config.toml
model = "image captioner"
crop_scale_min = 1
horizontal_flip = true
encoder_activation = "mish"
encoder_depths = [2, 3, 3]
encoder_stem = "single"
encoder_widths = [64, 128, 256]
decoder_head_dim = 48
decoder_bias = "all"
decoder_inner_norm = false
decoder_positions = "learned"
init = "kaiming_normal"
beta1 = 0.9
eps = 1e-06
Rows from block 7 of the text decoder, named by matrix and row number. Rows with one number belong to one neuron. Each number is 128 + 32 x the weight over its row's rms, rounded and kept within 0 to 255. All counts start at 0. After the name is the row's rms in percent of the matrix's.
# fc1: MLP up (decoder.blocks.7.mlp.fc1.weight, 1024x256), inputs 0-85
# fc2: MLP down (decoder.blocks.7.mlp.fc2.weight, 256x1024, transposed), outputs 0-85
fc1.554 092 [ 95 183 132  77 130 132  68  95 122 149  99 159 148 125 154 128 119  85 110 156 152  73 121 136 107  76 142 141 114  92 168 107 151 144 165 151 137 148 154 191 139 173 131 176 150 152 148 202 158  96  62 160 107  29  74 127 116 147 150 172 151 176 130 158 142  97 139 157 109 201 123 141 105 131 132 111  77 164 157 130 151  72 117 100 108  75]
fc2.554 096 [116 148 165 109 115 121 100 159 107 160  86 141 116 111 191  73 131 129 147 132 205 135 100 135 122  78 161 174 107 181 116  63 158 160  96 107 148  98 139 164 112 118  75 140 116 142 132 157 143  41 135 126 114  30  87 169 135 122  79 110 136 143  85 173  78 116 136 129 145 140 150 133 209  60 133 160  83 201 227 129 118 124 145 115 104 101]
fc1.555 102 [186 141  84 134 105  46 124 121 104 153 166 155 117 179 160 140 132 111 102 144 125 127 116 168 158 187  93  93  99 150 124 110 120 159 146  82 144 125 134 115  67 131 138 165  83  90  90 112 111 129  71  66  49 130 102 155 132 133 132 125 119 142 127  93 160 127 141  96 149 109 161  80  77 120 106 141 103 138 135 113 137  98 107 124 124 129]
fc2.555 100 [131 116  99  84  85  95 123 104 171  99 105  81 136 114 125  59 127 125  90  81 143 191 151  84 142  92 125 142 106 114 149 174 117 119 140 174 146 183  92 132 114 156 161 148 135 150 147 115 142 118 150 152 111  93 157 127  88 157 151 161 133 167 113  47  70  80 109  81 120 186  84 159 147 134 122  91 139 115  81 184  98 153 151  96 102 151]
fc1.556 104 [168 144  82  95 110 114 153 182 140 143 155 183 114 201 121 101  85 119 148 160 125  96 170 145 169 125 144 123 121 127  89 136  90  97 146 139 124  35 153 196 122 119 174 141  95 156 155 138 198 158 110 142  98  99 137 158 175 123 124 166 114 139  64 114 115 175 128 113  94 123 111 130 147 123 210 129 166 119 119  86 112 175 140 149 116 140]
fc2.556 101 [ 86 113 149 125 106 135  59 132 137 127  72  86 159  82 121 133 121 109 135 165 201 151 147 191  95 112 169 107 177 209 151 111  93 143 191 135 159 112  78 118  98 117 127 143 179 152 173 121 145 146  94 104 186 160  87  87 145  41  99 112 188 121 179 181  97 125 129  95  99 141 135 131 112 127 172 161 116 120 106 132  78 158 128  89 117  97]
fc1.557 103 [146 133 128 141 101 132 102 171 118  91 105  89 105 134 247 123 156  90 127 112 178  74 139 145  94 147 147 150 171 132 143 116  88 156 135  84 119  73 105 165 139 173 163 192 142 191 128 123 150 153 157  79 102 143 108 110 135 117 118 120 162  72  60  91 104 111  93 134  53 145 162 112 160 110  63 152 128 125 110 210 144 127 149 152 136 150]
fc2.557 101 [113  98 129  62 104  95 169 102 130 165 165 156  93 147  96 134 158 112 109  96 111 154 114 129 117 104 118 104 110 124 118 136 127 102 140 166 136 180  79 183 124 100 103 122  96 133  78 110 188 122  50  80 154 120  76 122  82 103 120  94 137 129  78 179 126 150  99 104 151 112  92 127 150 174 146 114 112 127 136 132 146  77 133 129 126 200]
fc1.558 099 [109 121 114 118 178 198 136  73 153 101 160 200 159 121 102 172 179  90  99 145 146 113 133 111 155 122 107 112  96 134 155  89 129 125  92 154 127 164 158 200 114 173 128 146 146 173 153 146 129 146 127 141 117 157 106 153 144 151  81 172 142 148 117 173  85 106 127 129 110  80 154 130 162  69 176 183  86  71  98 131  92 153 120 150 135  92]
fc2.558 099 [126  98 175  87 100 141 155 122 149 139  77 125 102 108 151  99 177 131 144 108 161  67 111 186 139  86 129 163 172  85 142 111 160 110 158 107 156 106 143 100 140 151  67  85  98  59 169  92 113 101 117 159 124 192 112 151 156 143 139 105  71 149 111 142 116 144 165 173 122 116  96 144 104 181 110 105 116 127 131 130 104 106 146 153 136 157]
fc1.559 101 [122 195 114 103 126 143 155 112  94 113 129 143  52 149 154 170 154 163 172 107 114 141 130  93 150 162 163 128  92  92 166 143 120 163 120 118  98 103 134 146  76 139 128 134 144 113  84 115 146  99 141 116 143 133 138 191 153  58 214 133 134 166 148 111  78 127 166 101  93  85 166 152 153  83 172 148  88 163 171 109  73 119 126 176 162 117]
fc2.559 094 [120 114  72 147 137 175  94 156 142 124  74 135 112  96 149 130 106 165 152 168 118 127 164  89 169 118 131  90 139  93  91  81 124 141 109 117 141 123 107 136 122  91  88 146 196 175 148 114 129 170 172  72 146 103 108 122 128 134 104 109 171 124 150 105 122 192  68 109  99  64  95 133 147 195 108 113  62 141 183 139 120 156 150 130 166 142]
fc1.560 105 [155  97  88 102 171  79  97  79 146 102 111 139 152 174 129  73 138  93 138  93 103 176  82 119 130 117 124 141 198 137 154 140  76 196 151 105 118 127 119 114 168 144 163 166  97  40 103 159 162 136 118 123  95  89 108 114 183 146 126 107 154 172  87 195 112 177 100 191  74 179  80 125 133  86 181 176  91  86 133  75 172 105  65 128 151 151]
fc2.560 102 [ 75 118 125 122 114 106 137 166 100 160 123 183 115 155 124 172 114 140 130  95 121 134 121 164 111  83 131 168  79 102 158 207 176 125 115 139 139  66  52 179 111 111 127 136 117 154 101 100 119 122  91 155 153  97 112 156 111 135 141 142 152 122 105 197 124 115 145 180 129 106 134 107 125  76  63 104 111 145 140 122 106 131 115 135 129 138]
fc1.561 100 [ 92 103 121 101 102 152 122 115 156 100 111 196 131 188 143 195 100 131 163 110 107 121 129  93 185 111  59 117  89 122 149 114 154 132 130 142 138 128 122 167 127 130 142 113 155 142 147 153  87 139  75  68 130 125 157 116 135 143 130 134  93 108 123 157 142 146 115 114 100  86  67 137 148  63 107 187 150 135 135  92 161  73 135 177 117 116]
fc2.561 098 [135  59 138 106  87  83 136 116 110 114 123 142  95 127  93 107 142 192 117 175 102 155 127 186 165 176 134 144 119 102 106 125 125 185  87 102 138 156 126 123 146 133 124 125 121 157 135 138 132 119 163  78 131 177 132 115 144 117 113 136 120 152  86  97 141 186 157 151  68  90  68 140 118 156 202  75 117  55 131 157 149 107  93 124 117 118]
fc1.562 096 [109  99 137 186 129 132 129 181 138 141 135 130  96 136 194  80  78  83 146  93 156 176 141 143 136 119 140 139  94 184 102 105  79 148 123 152  94 191 127 188 102 135 151 116 109 113  89 185 111 125  76  85 125 132 125 143 147 141 122 211 116 145  98  69 160 225 144 140 148 109  96 161 105 150  96 162 128  78  58 120  92 167  82 117 171  92]
fc2.562 096 [146 121  93 201 128 125  88 103 155 138 134 175  89 139 162 141 115 127  97  97 117  69 191 138 136 127 101 117  96 116 130 109 131 117 110 134 150  77 132 164 152 120  59 115 111 127 158 158 127 155 153 117 177 207  99 132 110 139 143 117 122 131 136 167 113 117 127 107 172 149 127 126 134 125 107 160 121  91 173 120 138 124 171  90  97 152]
fc1.563 097 [135 101 129 109 147  74 140 122 152  90 155 240  86 132 218 126 156 150 136 150 143 107 109 128 154 130 109 116 106 105 142  99 108 135 147 117  88  96 137  91  98 138 163 133 111 117  95 181 119 193 141 115 149  89 105 110 229 107 122 110 105 137 137 189 140 187 137  62 110 107 179 141 159 107 148 153  94 123 158 167 170 151  74 139  96  94]
fc2.563 099 [139  82 172 122 113 137 170 124 106 134 168 139  72 114 127 124 134  87 114 117 174  76 124  78 135 156 127 131 133 174  93 122  96  98 110 161 148 148 131  93 143 128  99 141 193 104 118 166 166 104 176  93 103 167 122 149 179 191 127 100  99 102 151  80 123  58 106 113 135 140  62 159 146 168 122 113 123 150 184  59  25 122 164 147 130 141]
fc1.564 102 [126  82  80 105  83 143 113 153 116 101 154  84 142 134 247 163  76 127 150 191 114  76 122 141  95 129 172 131 116 146 126 106  92 128 159 110 145 145 172 110  88  90 146 124 132  92 117 130 204 105 103 122 122  98  87 119 134 143 116 129 114 148 118 107  94 175 105 108 107 189 170  89 124 115 201 170 119 126 121 128 122  85 140 170  82 116]
fc2.564 096 [185 145 154 129 119 172 156  84  94 180 179 129 110 142 129 124 199 153 158 112 143 143 110 133 118 101 182 158 135 158 158 107 137 172 130  97  86 107 112 132 132 156  87 151 186 139 170  98 165 135 111 119 137 142 183  80  72 116 125  81  71 159  89  96  87  95 124 115 120  78  83 158 109 141  76 154 143 101 108 133 132 135 177 119  74 110]
fc1.565 103 [107 111 157 131 163 135 167 171 111 143 109 169 121 145 118 107 123 124 107 118 187 161 111 132 113  97 112 136 120 204 105 118 182 154 123  98 128  92 230 207 131 124 163 115  80 142 152 112  97 132 166 162 130 110  78 122  94  81 168 210 123 160  77 122 126 160 173 145 118 118 129 146 183 110 151 133  66 100  80 177  79  98 145 129 162  79]
fc2.565 108 [ 41 146  71 129 181 142 140 146  58 115 126 123 175 192  77 161 179 163 140 143  48  99  96 104 176 182 114 141 146 143 109 140 129 203 178  87 159 156  88  87 101 128  86  99 121 123 148 116 140 157 150 143 132 205 126 110 134  88 109 104 162  65  71  87 153 122 147  77 160 131 107 112 128 159 159  57 168 102 102 103 176 141 133 163 167 151]
fc1.566 102 [119 153  93 113 101 134  96 173 156 176 151 127 114 174 121 121  93 120 128 128 174  90 182  81 152  86 159  96 133 171  72 101 162 150 144 210  79 143 164 158 174 130 155 123  56 134 143 136 194 122 123 167 163  98 130  98 162 130 185 158 146  94  86 219 111 125  66 139 157  97 155 150  98 115 109 108 133 172  78 130 156  92 110 172 111  85]
fc2.566 103 [ 78 108 159 132 106 114 147 165 111 148 133 129  81  75 124 174 163 110 156  98 130 178  88 155 126 144  43 111 162 129 194 115 150  81 132  92 108 104  66  29 158 122  95  99  81  94 172 116  93 189 157 106 144 180 146 141 138 132  80  59 133 182 173  88 153 179 104 144 179 128 100 165 167  78 133 169 130 132 129 131  95 158 179 151 112 153]
fc1.567 103 [136 116 105 112 123 125 115 176 107 107 151 131  64 116 161 143 111 122 122  83 160 144 163 154 167 113 148  86 159 106  86 105 157 146 160 142  97  91 157 149 125 123 139 162 122  98 145 151 111 153 162 118 111 114 106 154 172 197 130 138 124  80 117 159 124 103 106  98 123 129 107  95  97 134 106 155 153 118 148 120 135 108 103 145 112 132]
fc2.567 107 [108 133 153  95 160 104 133  75 100 101  69 125 127  76 137 157  90 131 185 197 170 103 104 130 140 171 120  99 139  52 130 171 164  79 190 128 132  74 176 112 129 129 110 105 100 120 128 138 123 167 163 163 144 144 120 126 161 127 122 138 123 100 119 153 167 159 112 161 170 121  76 115 191 125 129 125 121 135 134 103 123 121 130 105 173  76]
fc1.568 100 [120  84 137 150 138 122 173 156 148  88 166 188 153 157 130 131 120 159 136 115 162 133 169  92 131 150 169 136 156 110 176 140 125 159 114 149 139  86 104 112 143 149 185  85 124 102 131 150 150 117 152 129 152 166 167 113 133 101 139 117 115 143 122 194 182 124 126 113 126 184  29 126  77 128 133  81 116 110 147 125 115 129  46 175 120  72]
fc2.568 094 [163 145 127 144 134  86 128 108  77 150  76 124 164 154 149 123 136 181 110 173 139 186 138 135  70  83 140  96  78 171 132  59 148 136 108 121  95 122  56  99 145 143 139 174  81 120 148 141 156 148 129 104 154 185 128 144 121 109 114 186 114 128 162  94 117 109 145 148 114  53 172 118 154 127 177 160 158 129 105 132 173 123 155 136 129 132]
fc1.569 096 [118 152  64 152 184 167 116 116 100  98 110 170 133 137 122 118 126 129 143 146  98 155 128 115 201 123 137 144 128 134 180 125  85 131 116 104 123 136 170 163 109  93 183 108  87 102 182 134 186  87 103 134  81 148 120  92 190 131 105 187 123 138 132  89 170 106 220  80 115 184 162 112  76  97 109 145 106  79 201 163 140 146 131 133 113 160]
fc2.569 093 [145 148 137 133 129 150 157 143 150 182 123 141 173 147 117  78 193 103 155 109 172 150 105 104  76 118 100 135  75  88  72 130 116 117 166  64  44  73 147 143 122 122  64 112 178  90 188 141  66  88  68  96 161 116 154 185 194 111  95  99 169  88 179 131 120 122 119 133 204 143  91 102 129  59 122 122 195 112 144 119 113 119 112 141 136 122]
fc1.570 101 [ 76 135 158 199 166  96 102 214  99 147 149 153 139 139 113 129 190  61 111 115 165 117 143 160 168 113 113  92 157  87 107 111  53 133 139 178 131  86 112 165  98 144 164 129 130  98  89 175 119 203 179 162 151 115 142 133 137  50 173 137 143 103 154  75  77  97 111  58 137 121 101 133 110 118 145 116 117  96 122 122 141 117 117 162 152 131]
fc2.570 102 [111 144 150 136  73 126  89 198  84 110 141 161 129 126 147 175 139 102 161 128 155 163  86 154 179 176  78 156 106  61 154  99 115 117 154 160 123  46 164 177 201 130 145 109  53 114 154 150 127 142 145 210 107 112 119 149 125 128 119 125  72 116 162 154 187  86 152  91 140 127  82 142 136 106 130 129 135 112 177  86 167  92 137 179 141 115]
fc1.571 099 [134  90 142 179  89 118 163 183 152 106 165 179  85  84 157 126 117 143 127  96 147 194 176  85 106  62 133 112  98  98 103 131  81 168  75 127 119  92 175 151 124 110 121 192 101  71 109 101 105 102 122 142 137 192 178 132 133  92 181 114 124 109 114 146 156 164 205 117 141 101  74 123  99 134 104 120 114 179  68 120 100 123 135 167  99 130]
fc2.571 102 [179  59 115 136 124 167 121 201 160 109 129 135  94 110  85 130  80 179 129 133 161 112 123 182  95  91  95 151 122  98 152 133 130  60 156 132  86 146  77 154 130 177 153 167 116 124 208 170 195 163 192 166 131 122 154 149 170 154 115 170 108 146 145 150 134  59 142 138 165  83 123  91 184 132 136 106  92 131 178 133 137 141 131  97 188 119]
fc1.572 099 [103 173 111 116 130 138 110 121 170  55  91 160 143 120 109 129 127 111 189 124  64 145 147  41 147 139 156 157 132 127 160  82 110 150 119 158  93  99 146 105 144 141 166 166 139  87 139 144 109 147 155 169 201 118 107 112 169 114 143 174 187 129 121 151 136 112  45 149 163  70 130 148  70 113  88  70  93 182 130  86 165 106 119 181 180 125]
fc2.572 105 [105 108  94 130 101  49 199 132 108 117 162 127 108 190 107 145 106 148 149 132 125 116 136 141 171 136  91  99 128 157 121 142 140  97 150 102 211  97 124 153 129 150  86 131 145 181 191 128 112 190  95 106 125 153 143 111 169 123 117  91 164 130 108 139 107 114  67 113 117 183 146 108 143 174 146  93 150 103  83 168 132 130 110 182 180 117]
fc1.573 098 [125 125 164 130 110  93  86 163 102 131 147 157 142 143  99 131 135 104 124 146 188 142 151 112  89  88 167 175  67  98 164  93 123 100  64 133 105 111 138 118 144 162  92 125 123  94 117 199 154  97 170 224 111  73 108 141 133 112 127 143 123 133 173 139 171  81 177  91  74 119  99  92  79  67 154 119  83 183 107 100  89 128  73 181 146 140]
fc2.573 097 [190 106 134 129 131 112  98  75 114  71  60  95 124  67 113 132 158 168  90 157 177 151 170 188 126 105 131 218 114 101  99 135 122 141  95 127  96 147 117 142  65 136  78 161 132 136 136  91  99 100 162  87 130 134 114  90 165 122 131 125 134 121 124 101 151 167 171 136 143 107 121 132 119  69  99 155 128 202 146 118  86 104 132  83 150 160]
fc1.574 101 [ 80 129 124 174 158 115  79 116 127  86 119 111 121 183 190  83 107 145 117  93 209 140  96 182 145  76 125  95  75 108  66 118  98 106  83 167 108 133 121 109 184  97 107 106 161  86 131 155 110 142 183 109 136 103 186 125 127 122 130 108 111 135 100 137  96 110 174  91  81 166 136  95  77  85 134 120 124 105  78  65 106 168 154 175 138 139]
fc2.574 101 [138  83 124 181 123 166 127 155 146 132  91 145 130 119  91 170 206 137 153 103 129 139 120 158 137 171 102  93 128 146 198 117 102 139 122  92 126  15  92 130 127 157  88  72 146 161 110 109 117 170  93  89 159 198 165 131  89 173 195 108  85 124 148  90 133 121  89  85 118 138 144 175  88 127 152 128 110 147 114 149 178  91 149 145  84 188]
fc1.575 098 [118 156 115  88 128 171 141 131 134 122 133 158 132 140 149 115 134 115 102 186 137 133 136 151 195  74 138 128 169 126 148 197 107 100 130 119 112 112  79 107  70 128 107 177 114  95  92 118 147  76 186 114 112 174 125  61 151  82  98 151 114 118 164 130 174 151  63 125  71 116 115  86  64 132 144 150 103 159 154 158 195 116  97 127  79 138]
fc2.575 098 [125  85 127 157 128 145 135 123 152  95 171 181 132 151 145  82 108 131 119  80 115 154  97  98 131 114 111 131 119 121 117  96 162 145 146 200 114 161 133 104 116 169 123  96 115 149 139 133  88 136 142  59 142 131  65 151 115 168 166 153 121 113 104 130  84 125 173  75 143  74 127 106 107 137 171  98 152 130  96  92 115 121 119 145 190 123]
fc1.576 098 [ 11 114 136 132 159 138 141 162 114  84  72 160 126 116 156 123 114 123 124 144  94  93 104 125 154 189 183 102 136 143 108 172 116 136 131  80 158  66 120  78 160 113 124 187 107 122  93  84 133  84 117 105  95 190 107 102 165 186 188 189 130 149 120 166 148 105  93 144  79 148 174 113 107  79 113 119  85 173 137 159 104  99 136 162 178  79]
fc2.576 097 [189  76 126 153  70  86  88 139 143 150 147 104 162 144  62 134 168 203 181 126 112 105 178 198  81  89 122 105  99 120 133 159 172 156 116 135 109 152 135 136  93 117 169  88 169 121 152 154 104 164 141  80 142 111 123 126  78  55  60  81 131 108  98 117 110 215  96 131 153 132 156 133 136 149 121 122 115  60  80 147 171 189 138  91 142 134]
fc1.577 104 [ 57 128 124 157 113 114 151 156 122 148 116 137 123 126 145  72 131 169 136  90 118  80 153 139 136 108 125 132 132 148  69 143 109 121 135 122 144 106  80 119 111 144 144 149 139 174 187 124 129 140  91 112 118 105 188 103 105 153 232 157 168 163 115 158  92 128 117 181 103  82 105 134 144 118 174 119 124 140  99 132  95 165  65 174 115 138]
fc2.577 101 [127 107 116 113 178 126 137 109 134 127 147  92  94  68 142 135 145 102 121 113 144  83 147 111  97  93 143 146 128 143 161 144  99 132 114 102 157 136  90  95 165 138 137 164  89 166  81 115 143 113 127 120 103  68 149 134 165 143 152 131 137 143 137 122  99 115 147 122 163  88 135 181 133 129 105 162 152 134 128 147 115  80 111 163 141 167]
fc1.578 101 [106 127 190 105 159 137 129 125 183  94 114 130 157 179 103  61 186 129 145 126 170  82 100 155 134 219 144 112 102 112 128 192 140  89 119 133 167 166 135 168 101 203 163  72 151 105 160 140 133 167  99 176 156 189 110 135 146  99 138 127 109 151 105 228 165  97 105  80 131 147 119 131 102 156 148  99  58 152 115 118 142 123 104 143 137 120]
fc2.578 102 [ 89 126 213 137 116 182 121 154 144 123 141 123 150 198 100 129 118  89 110 115 164 197  92 146 103 144  96 114 120  75 130 165 117 145 113 135 162 133  94 147 128 159 121 121 163 116 109  81  56 166 163 130 156 160 144 115 174 115 153 119 130  97 159 113 144  91 126 142 125 129 154 172 127 167 130 134 132 137 128 217 126 131 129 135 116 233]
fc1.579 103 [109 202 127 131 139 105 146 111  95 161 119 134 169 163 130 146 100  72 115 106 138 145  86 125 140 122 115 106 144 108  75 111 121  99  93 144  97  76 116 136  53 165 106  91 189  62 154  84 152 129 136 130 148  78  68 118 112 146 169 141 141 110 147  97 112 176 113 157 156  92 119 108 131 130 181  94 114 127 120 140 176 135 149 153 156 178]
fc2.579 102 [127 126 142 126 166  56 155 180 107 169  95  78 147 125 124 162 160 176 171 142 153 123 128 158 145 110 144  99 112  99 138 187 137 165 135  68 171 136 129  81 119 154  82  95 146 167 182 142 119 121  89 107 113 116 154 155 156 158 118 112 152 110  93 138 149 171  61 137 120 134 118 105 211 135  96 194  75 115 136 123  92  72 165 208 154 121]
fc1.580 098 [150 133  69 122 121  89 121 160 113 137 112 193 194  97 142 136 155  91 159 117 128  99 201 114 109 136 123 108  62 153 109 165  86 100 186 113 110  67 182 165 104 124 145 138  90  91 131 147 198  92 162 193  82  85 122 108 138 151 119 133 214 106 124 147 131  70 152  66  73 133 177 108 116 110 162 116 107  59 103  96 111 124  78 178  98 117]
fc2.580 097 [130 108 102 132 128 169 166 146 109 152 101 118 115  97  85  93 114 150 105 118  91  91  88 207 181 129 151 134 188 118 120 118  96 146 102  77 174 207 130  81 152 128  77 154 137 121 156 129 159 160 171 104 178 151 116  87  59  97 179 124  66 156 147 116 137 128  98 124 140 183 136 154 150 162 160 114 105 114 112 104 200  85  82 141 134 164]
fc1.581 100 [105  99 174 106 139  83  76 130 174 126 105 132 145 156  78  52 164 119 172 107 131  96 122 194 135 166 133 126 112 131 161 152 105 142 143  92 116  42 133 150 134  93 133 128 115 121  79 111 114 103 157 149 122 112 148 176  72 136  81 235 132 120  99 173 115 142 130 136 120 103 172 153 107 109 118  88 126 129 159 141 132 190 159 122 152 122]
fc2.581 098 [133 155 138 113 100 132 157 101  74 125 143  68 149 130  98 168  97 125 142 102 101 138 102 151 140 128 104  62  50 125 133  94 150  87 102  76 173 103 138 150  94 106  97 183 177 143 115 115  80 111 142 129 103 120 128 121 167 171 180 134 125 125 153  75 130 140 182  95 155 107 142 148 144 133  77 125  95  90 130 155 163 135  73 160 109 161]
fc1.582 099 [144 176 105 109 118 131 130 141 150 175 128 168  91 157 186  78 128 120 124  57 154 143 115 159 143 164 154 124  39 126 105 151 119 104  80 132 105  62  93 128  98  67  97 133 149 121 157 160 205 172 159 103 147 136 179 114 104 118 177 166 103 126 163  87  58 120 159 132 179 113 118 126  80 100 127 158 119 151 115 107 150  88 124  97 162 142]
fc2.582 098 [ 51 116 158 164 162 111  97 159 103 125  87 123 108 104  87 152 168 138  93 117 108 130 141 118 137  66 164 127 126 112 139 106 150 112  97 113  94 169 132 149 164 109 107 190 118 196 133 106  59 189 138  75 158 143 145 186 103  97 138 125 132 193 109 116 116  84 100  90 108 198 160 155 178 147  85  86  83  75 160 111 126 195 167 138 219 147]
fc1.583 101 [145 148 113 111  76  95 128 144 157 147 141 138 178  91 119 160 177 140 198 102 104 117 126 130 153 129 163  79 155 100 158 155 104 180 134 137 118 156 111 152 116 156 112  88 217  86 111 202 125  95 130 159 113 102 100 199 149 165 128 117  91 191 189 123 153 139 101 150 102 104 129 107 146 127 135 143 145 135 149 133 120 154  80 144 114 172]
fc2.583 100 [149 158 158  85 134 152 151  71 115 119  93 142 114 150 159 136 104 131 131 158 145 135 136 172 105 135  77  98 137 130 157 161 131 131 113 144 106 182 173 102 156 191 111 129  30 100 136 107 144 173  81 118 137 123 128 108 127  90 102  80 156 154 123 147  84 180 104  88 131 130 156 131  70 118  80 183 107 145 163 194 129 106  98 170 140 123]
fc1.584 103 [135 103 120 111 117 135  99 159 148 155  88 156 122 142 120 137 233  92 138 161  82  72 107 127 147 158  67  92  78 141  97 154 140 112 119 148 148 110 110  70  91 155 142  87 103 160 116 147 144 153  83 146 129 136 122 126 173 101 174 109  92 195 120 176 140 139 119 135 100 211 127 149 132 138  84 110 115 172 106 150 137  99  89 161 103 120]
fc2.584 100 [179 110 107 138 121 124 126  55 167 129 103 163  95  76 130 181  64 132 164 134 153 117 104 146  93 120 147 200 188  70 114 154 115 146 139 104  48 159  94 118  75 122  89 197 151 151 134 124  90 137 110 104 152 135 105 121  90 127 100  69 158 119 172 123 123 137 129 166 157 142 100 192 124 131 144 131  78  65 143 152 133 153 131 163  93 132]
fc1.585 104 [164 126 161 166 121 111 128  67 129  68 133 109  88 197 112 165 130 117 188 142 107 113  73 159  97 146 103 126 155 140 128 173 137 170 112 146  91  98 139 159 198  97 133  96 159 119 145 126 191 105  99 136 129  98 173  90 147 110 160 147 148 175  90 162 178 134 113 140  66 204  81 154  95 146 156 100  97 138 171 164 139 186  96 113  80  79]
fc2.585 109 [133 140 115 200 113  98 144 128 170 202 115 115 162 126 127  69 138 126 120  99 109 124 125 133  70 123  80 175 124  97  59 135 109 156 107 144 116 136 113  91  79 136  83  69 135 119 127 124  88 176 160 138 114 161 152  81 125 208 109 133 128 137 158 169  93 132 135  88 112 105 175 117 196 151 162 107  40 107 129 100 106 116 159 146 118 137]
fc1.586 099 [120 186 140  97 186 131  78 153 130  99 117 148 120 142  92 146  85 118 132 189 176 120 115 182 111 102 146 124 103 215 135  81  84 102 133 114 149 101 148 123  87 149 199 146 134 144 113 158 122 136 158 111 146  93 111 119 122 149 134 186  99 151 112 113 109  84 153 106  80 165 147 165 141 112 134 142 102 112 193 112 125  89 106 166 156  94]
fc2.586 098 [119 116 108 225 134 129  73 127 117 141  86 120 150 105 116 181 147 173 127 116  68 158  94 112 109 169 184 106 133 102 119 117 148 121 127 176 123 112 125  81 156 124 130 163 128 149  88 111 137 107  49 112  98 133 136 156 139 138 148 111 164  89 128  88 110 132 134 130 191 172 144 115 161 129 128  98  59 136 137 151 140 166 133 102 158 127]
fc1.587 101 [115 153  90 167 141 116  94 150 166 132 124 112  29 128 149 141 117 142 131 189 114 105 118 144 135 166  92 120 114 103 143 195  71 101 113 135 118  92 128 132 129 116  93 122 134 160 159 105  91 140 123 177 144 135  82 114 164 140 177 164 108 132 171 133 146  72 161 153 103 173 198 130 138  86  78 131 128 102 136 111 128 141  98 124 138 123]
fc2.587 101 [115  96 148 164 188 104 181 103  91 108 130 171 154 123 126 159 136 131 185 117 155 157 157 136 169  70 154 157  96 176 126  88 139 146 121 114 176 146 159 154 127 147 131 151  86  97 131 114 175 101 127 101 137  88  54 161 117 106 101 106 133 134 142 144 188 118 129  64  96 157 110 115 165 132 169 172  95 182 103 112 170  95 170 200 156 111]
fc1.588 099 [144 107  53 152 133 122 133  75  89 108  91 133 139 124 145 136 124  78 124 140 150 117 131 183 142 128 150  79  89 161 136 125 118 170 111 110 125 105 180 149 140 177 121 142 129 111 100 127 187  74  88 161 110  89 125 105 154 186 135 149 136 133 157 147 112  79 132 116 132 194 163 157 173  44  96 157  81 135  63  70 146 133 100 112 176 108]
fc2.588 104 [139 147 122  75 142  85 130 160 113 195 146  74  73  77 174 115 120  99 180 180 163 194 160 103 115 166 135 167 146 126 146 181 118 170 119 157  93 142 127  98  82  94  48 103 109  94 144 111 135 126 146 135 159 119 164 146  76  94 133 169 101 116 203  59 139 121 129  91 112  98 106 168 109  84 132 154 119 111 157 116  71 111 196 166 102 103]
fc1.589 103 [ 93 179 177 152 164  99 195 115 137  96 139 132 145 146  84 160 123  79 102 142 150 122 139 159 109  45  62  98 130 116 173 161 106 111 124 111 134 138 121 107  95 106 163 142 125 107  83 148 121 180 148 140  86 157 146 144 120 128  98 118 153 128  72  84  96 164 168  53 153 129 108 139 118  93 103 189 113 157 143 154  70  81 163 138 155  98]
fc2.589 106 [ 60 107 106 116 105 174  92  96 105 114 105  83  89 149  82 186 107 163 128 102 141 149 103 127  92  84 142 108 143 168 114 142 161  47  79  84 148 152 159  92 149  79  97 166 104 149 137 156 126 136 159 104 119 171 123 108 156 127  95 150 127 174  90 111 114 126  88 101 179 115 143  77 108 144 152 143  94  94 155 111 173 165 183  73 118 126]
fc1.590 098 [ 99 138 124 116 170 159 159 141 151 148 167 151 111 104 155 180 108  86  91 114 169 131 132 150 142 118  92  85 118 121  17 130 126 118 120 198  98 107 195 135 102 108 114  84 109 130 187 178 128 109 177 121  72 159 106 112 167 115 161 136 110 156  97 185 119 101 110  74 132 153 149 126 101  70  88 120 114 146 148 142  92 128 132  96 140  70]
fc2.590 095 [ 99 113 172 126  94 103  53 124 121 114  92 130 173 132  98 127 129 178 153  64 107 127 139 117  88 119 184 173 103 102 152 128 122 169  92 165 122 133  81 127 205 123 125 132 202  78  92  96 123 131 144 145  94 132 134 150  45 138 175 101  70  86 113 158  76 121 119 126 165 127 106 109  75 134 147  94 132 107  65 100 140 150 114 137  52 177]
fc1.591 102 [132 136 138 125  66 169  95 100 139 113 131 171  86 110 119 176  78 102 135 130  93 149  98 155 160 124 102 121 128  98  79 119 148 140 107 109 164 114 133 140  93 122 192 134  84  89 141 170 120 161 141 190 110 137 176 148 107  69 129  99 143 150 122 139 104 109  99 164 113  70 165 107 156  90 140 141  62  73 103 163 207 121  93 142 157 116]
fc2.591 104 [100 114  99 114 180 108 100 110 128 102 126 141 124 150 121 117 160 128  83 112  96 100 122  46 119 164 190 147 138 203 145 110  90 123 158 132  64 120 152 161 151 127  96  87 162  95  76 145 159 152 161 133 124 145 146 146 141 119 196 143 189  67 101 106  71 145 112 111 129 102 150 146  80  77 133 144 192 117  62  72 120 125 128 132 175  96]
fc1.592 103 [136 113 147 153 177  93 101 140 130 114 101 175 106 105 132 141 142 114 133  91 161 141 123 129 172  84  88  96 144 115 160 101 138  78 109 143 144  70 131 143 179 123 125 107  91 163 193 149  65  91 104 172 149 113 109 101 126  97 108 116  74 193 116 148 130 148 112 129 117  90 183 127  98 153 108 158 161 145  95 145 140 202  71 164 151  68]
fc2.592 105 [128 124 159 107 128  75 144 169 137 114 126 129 201 133 157 152 120  76 170  99 120 116 121  72 127 137 132 167 108  77 139 134  88 220  98 151 121  99 131 147 168 183 131 152 130 124 158 118 210  77 163 168 122 107  68 153 119  95 145 100 119 138  72 172 107 118 141 163 133 169 126 100 146 108 147  83 111 126 173 167 151 124  96 103 147 119]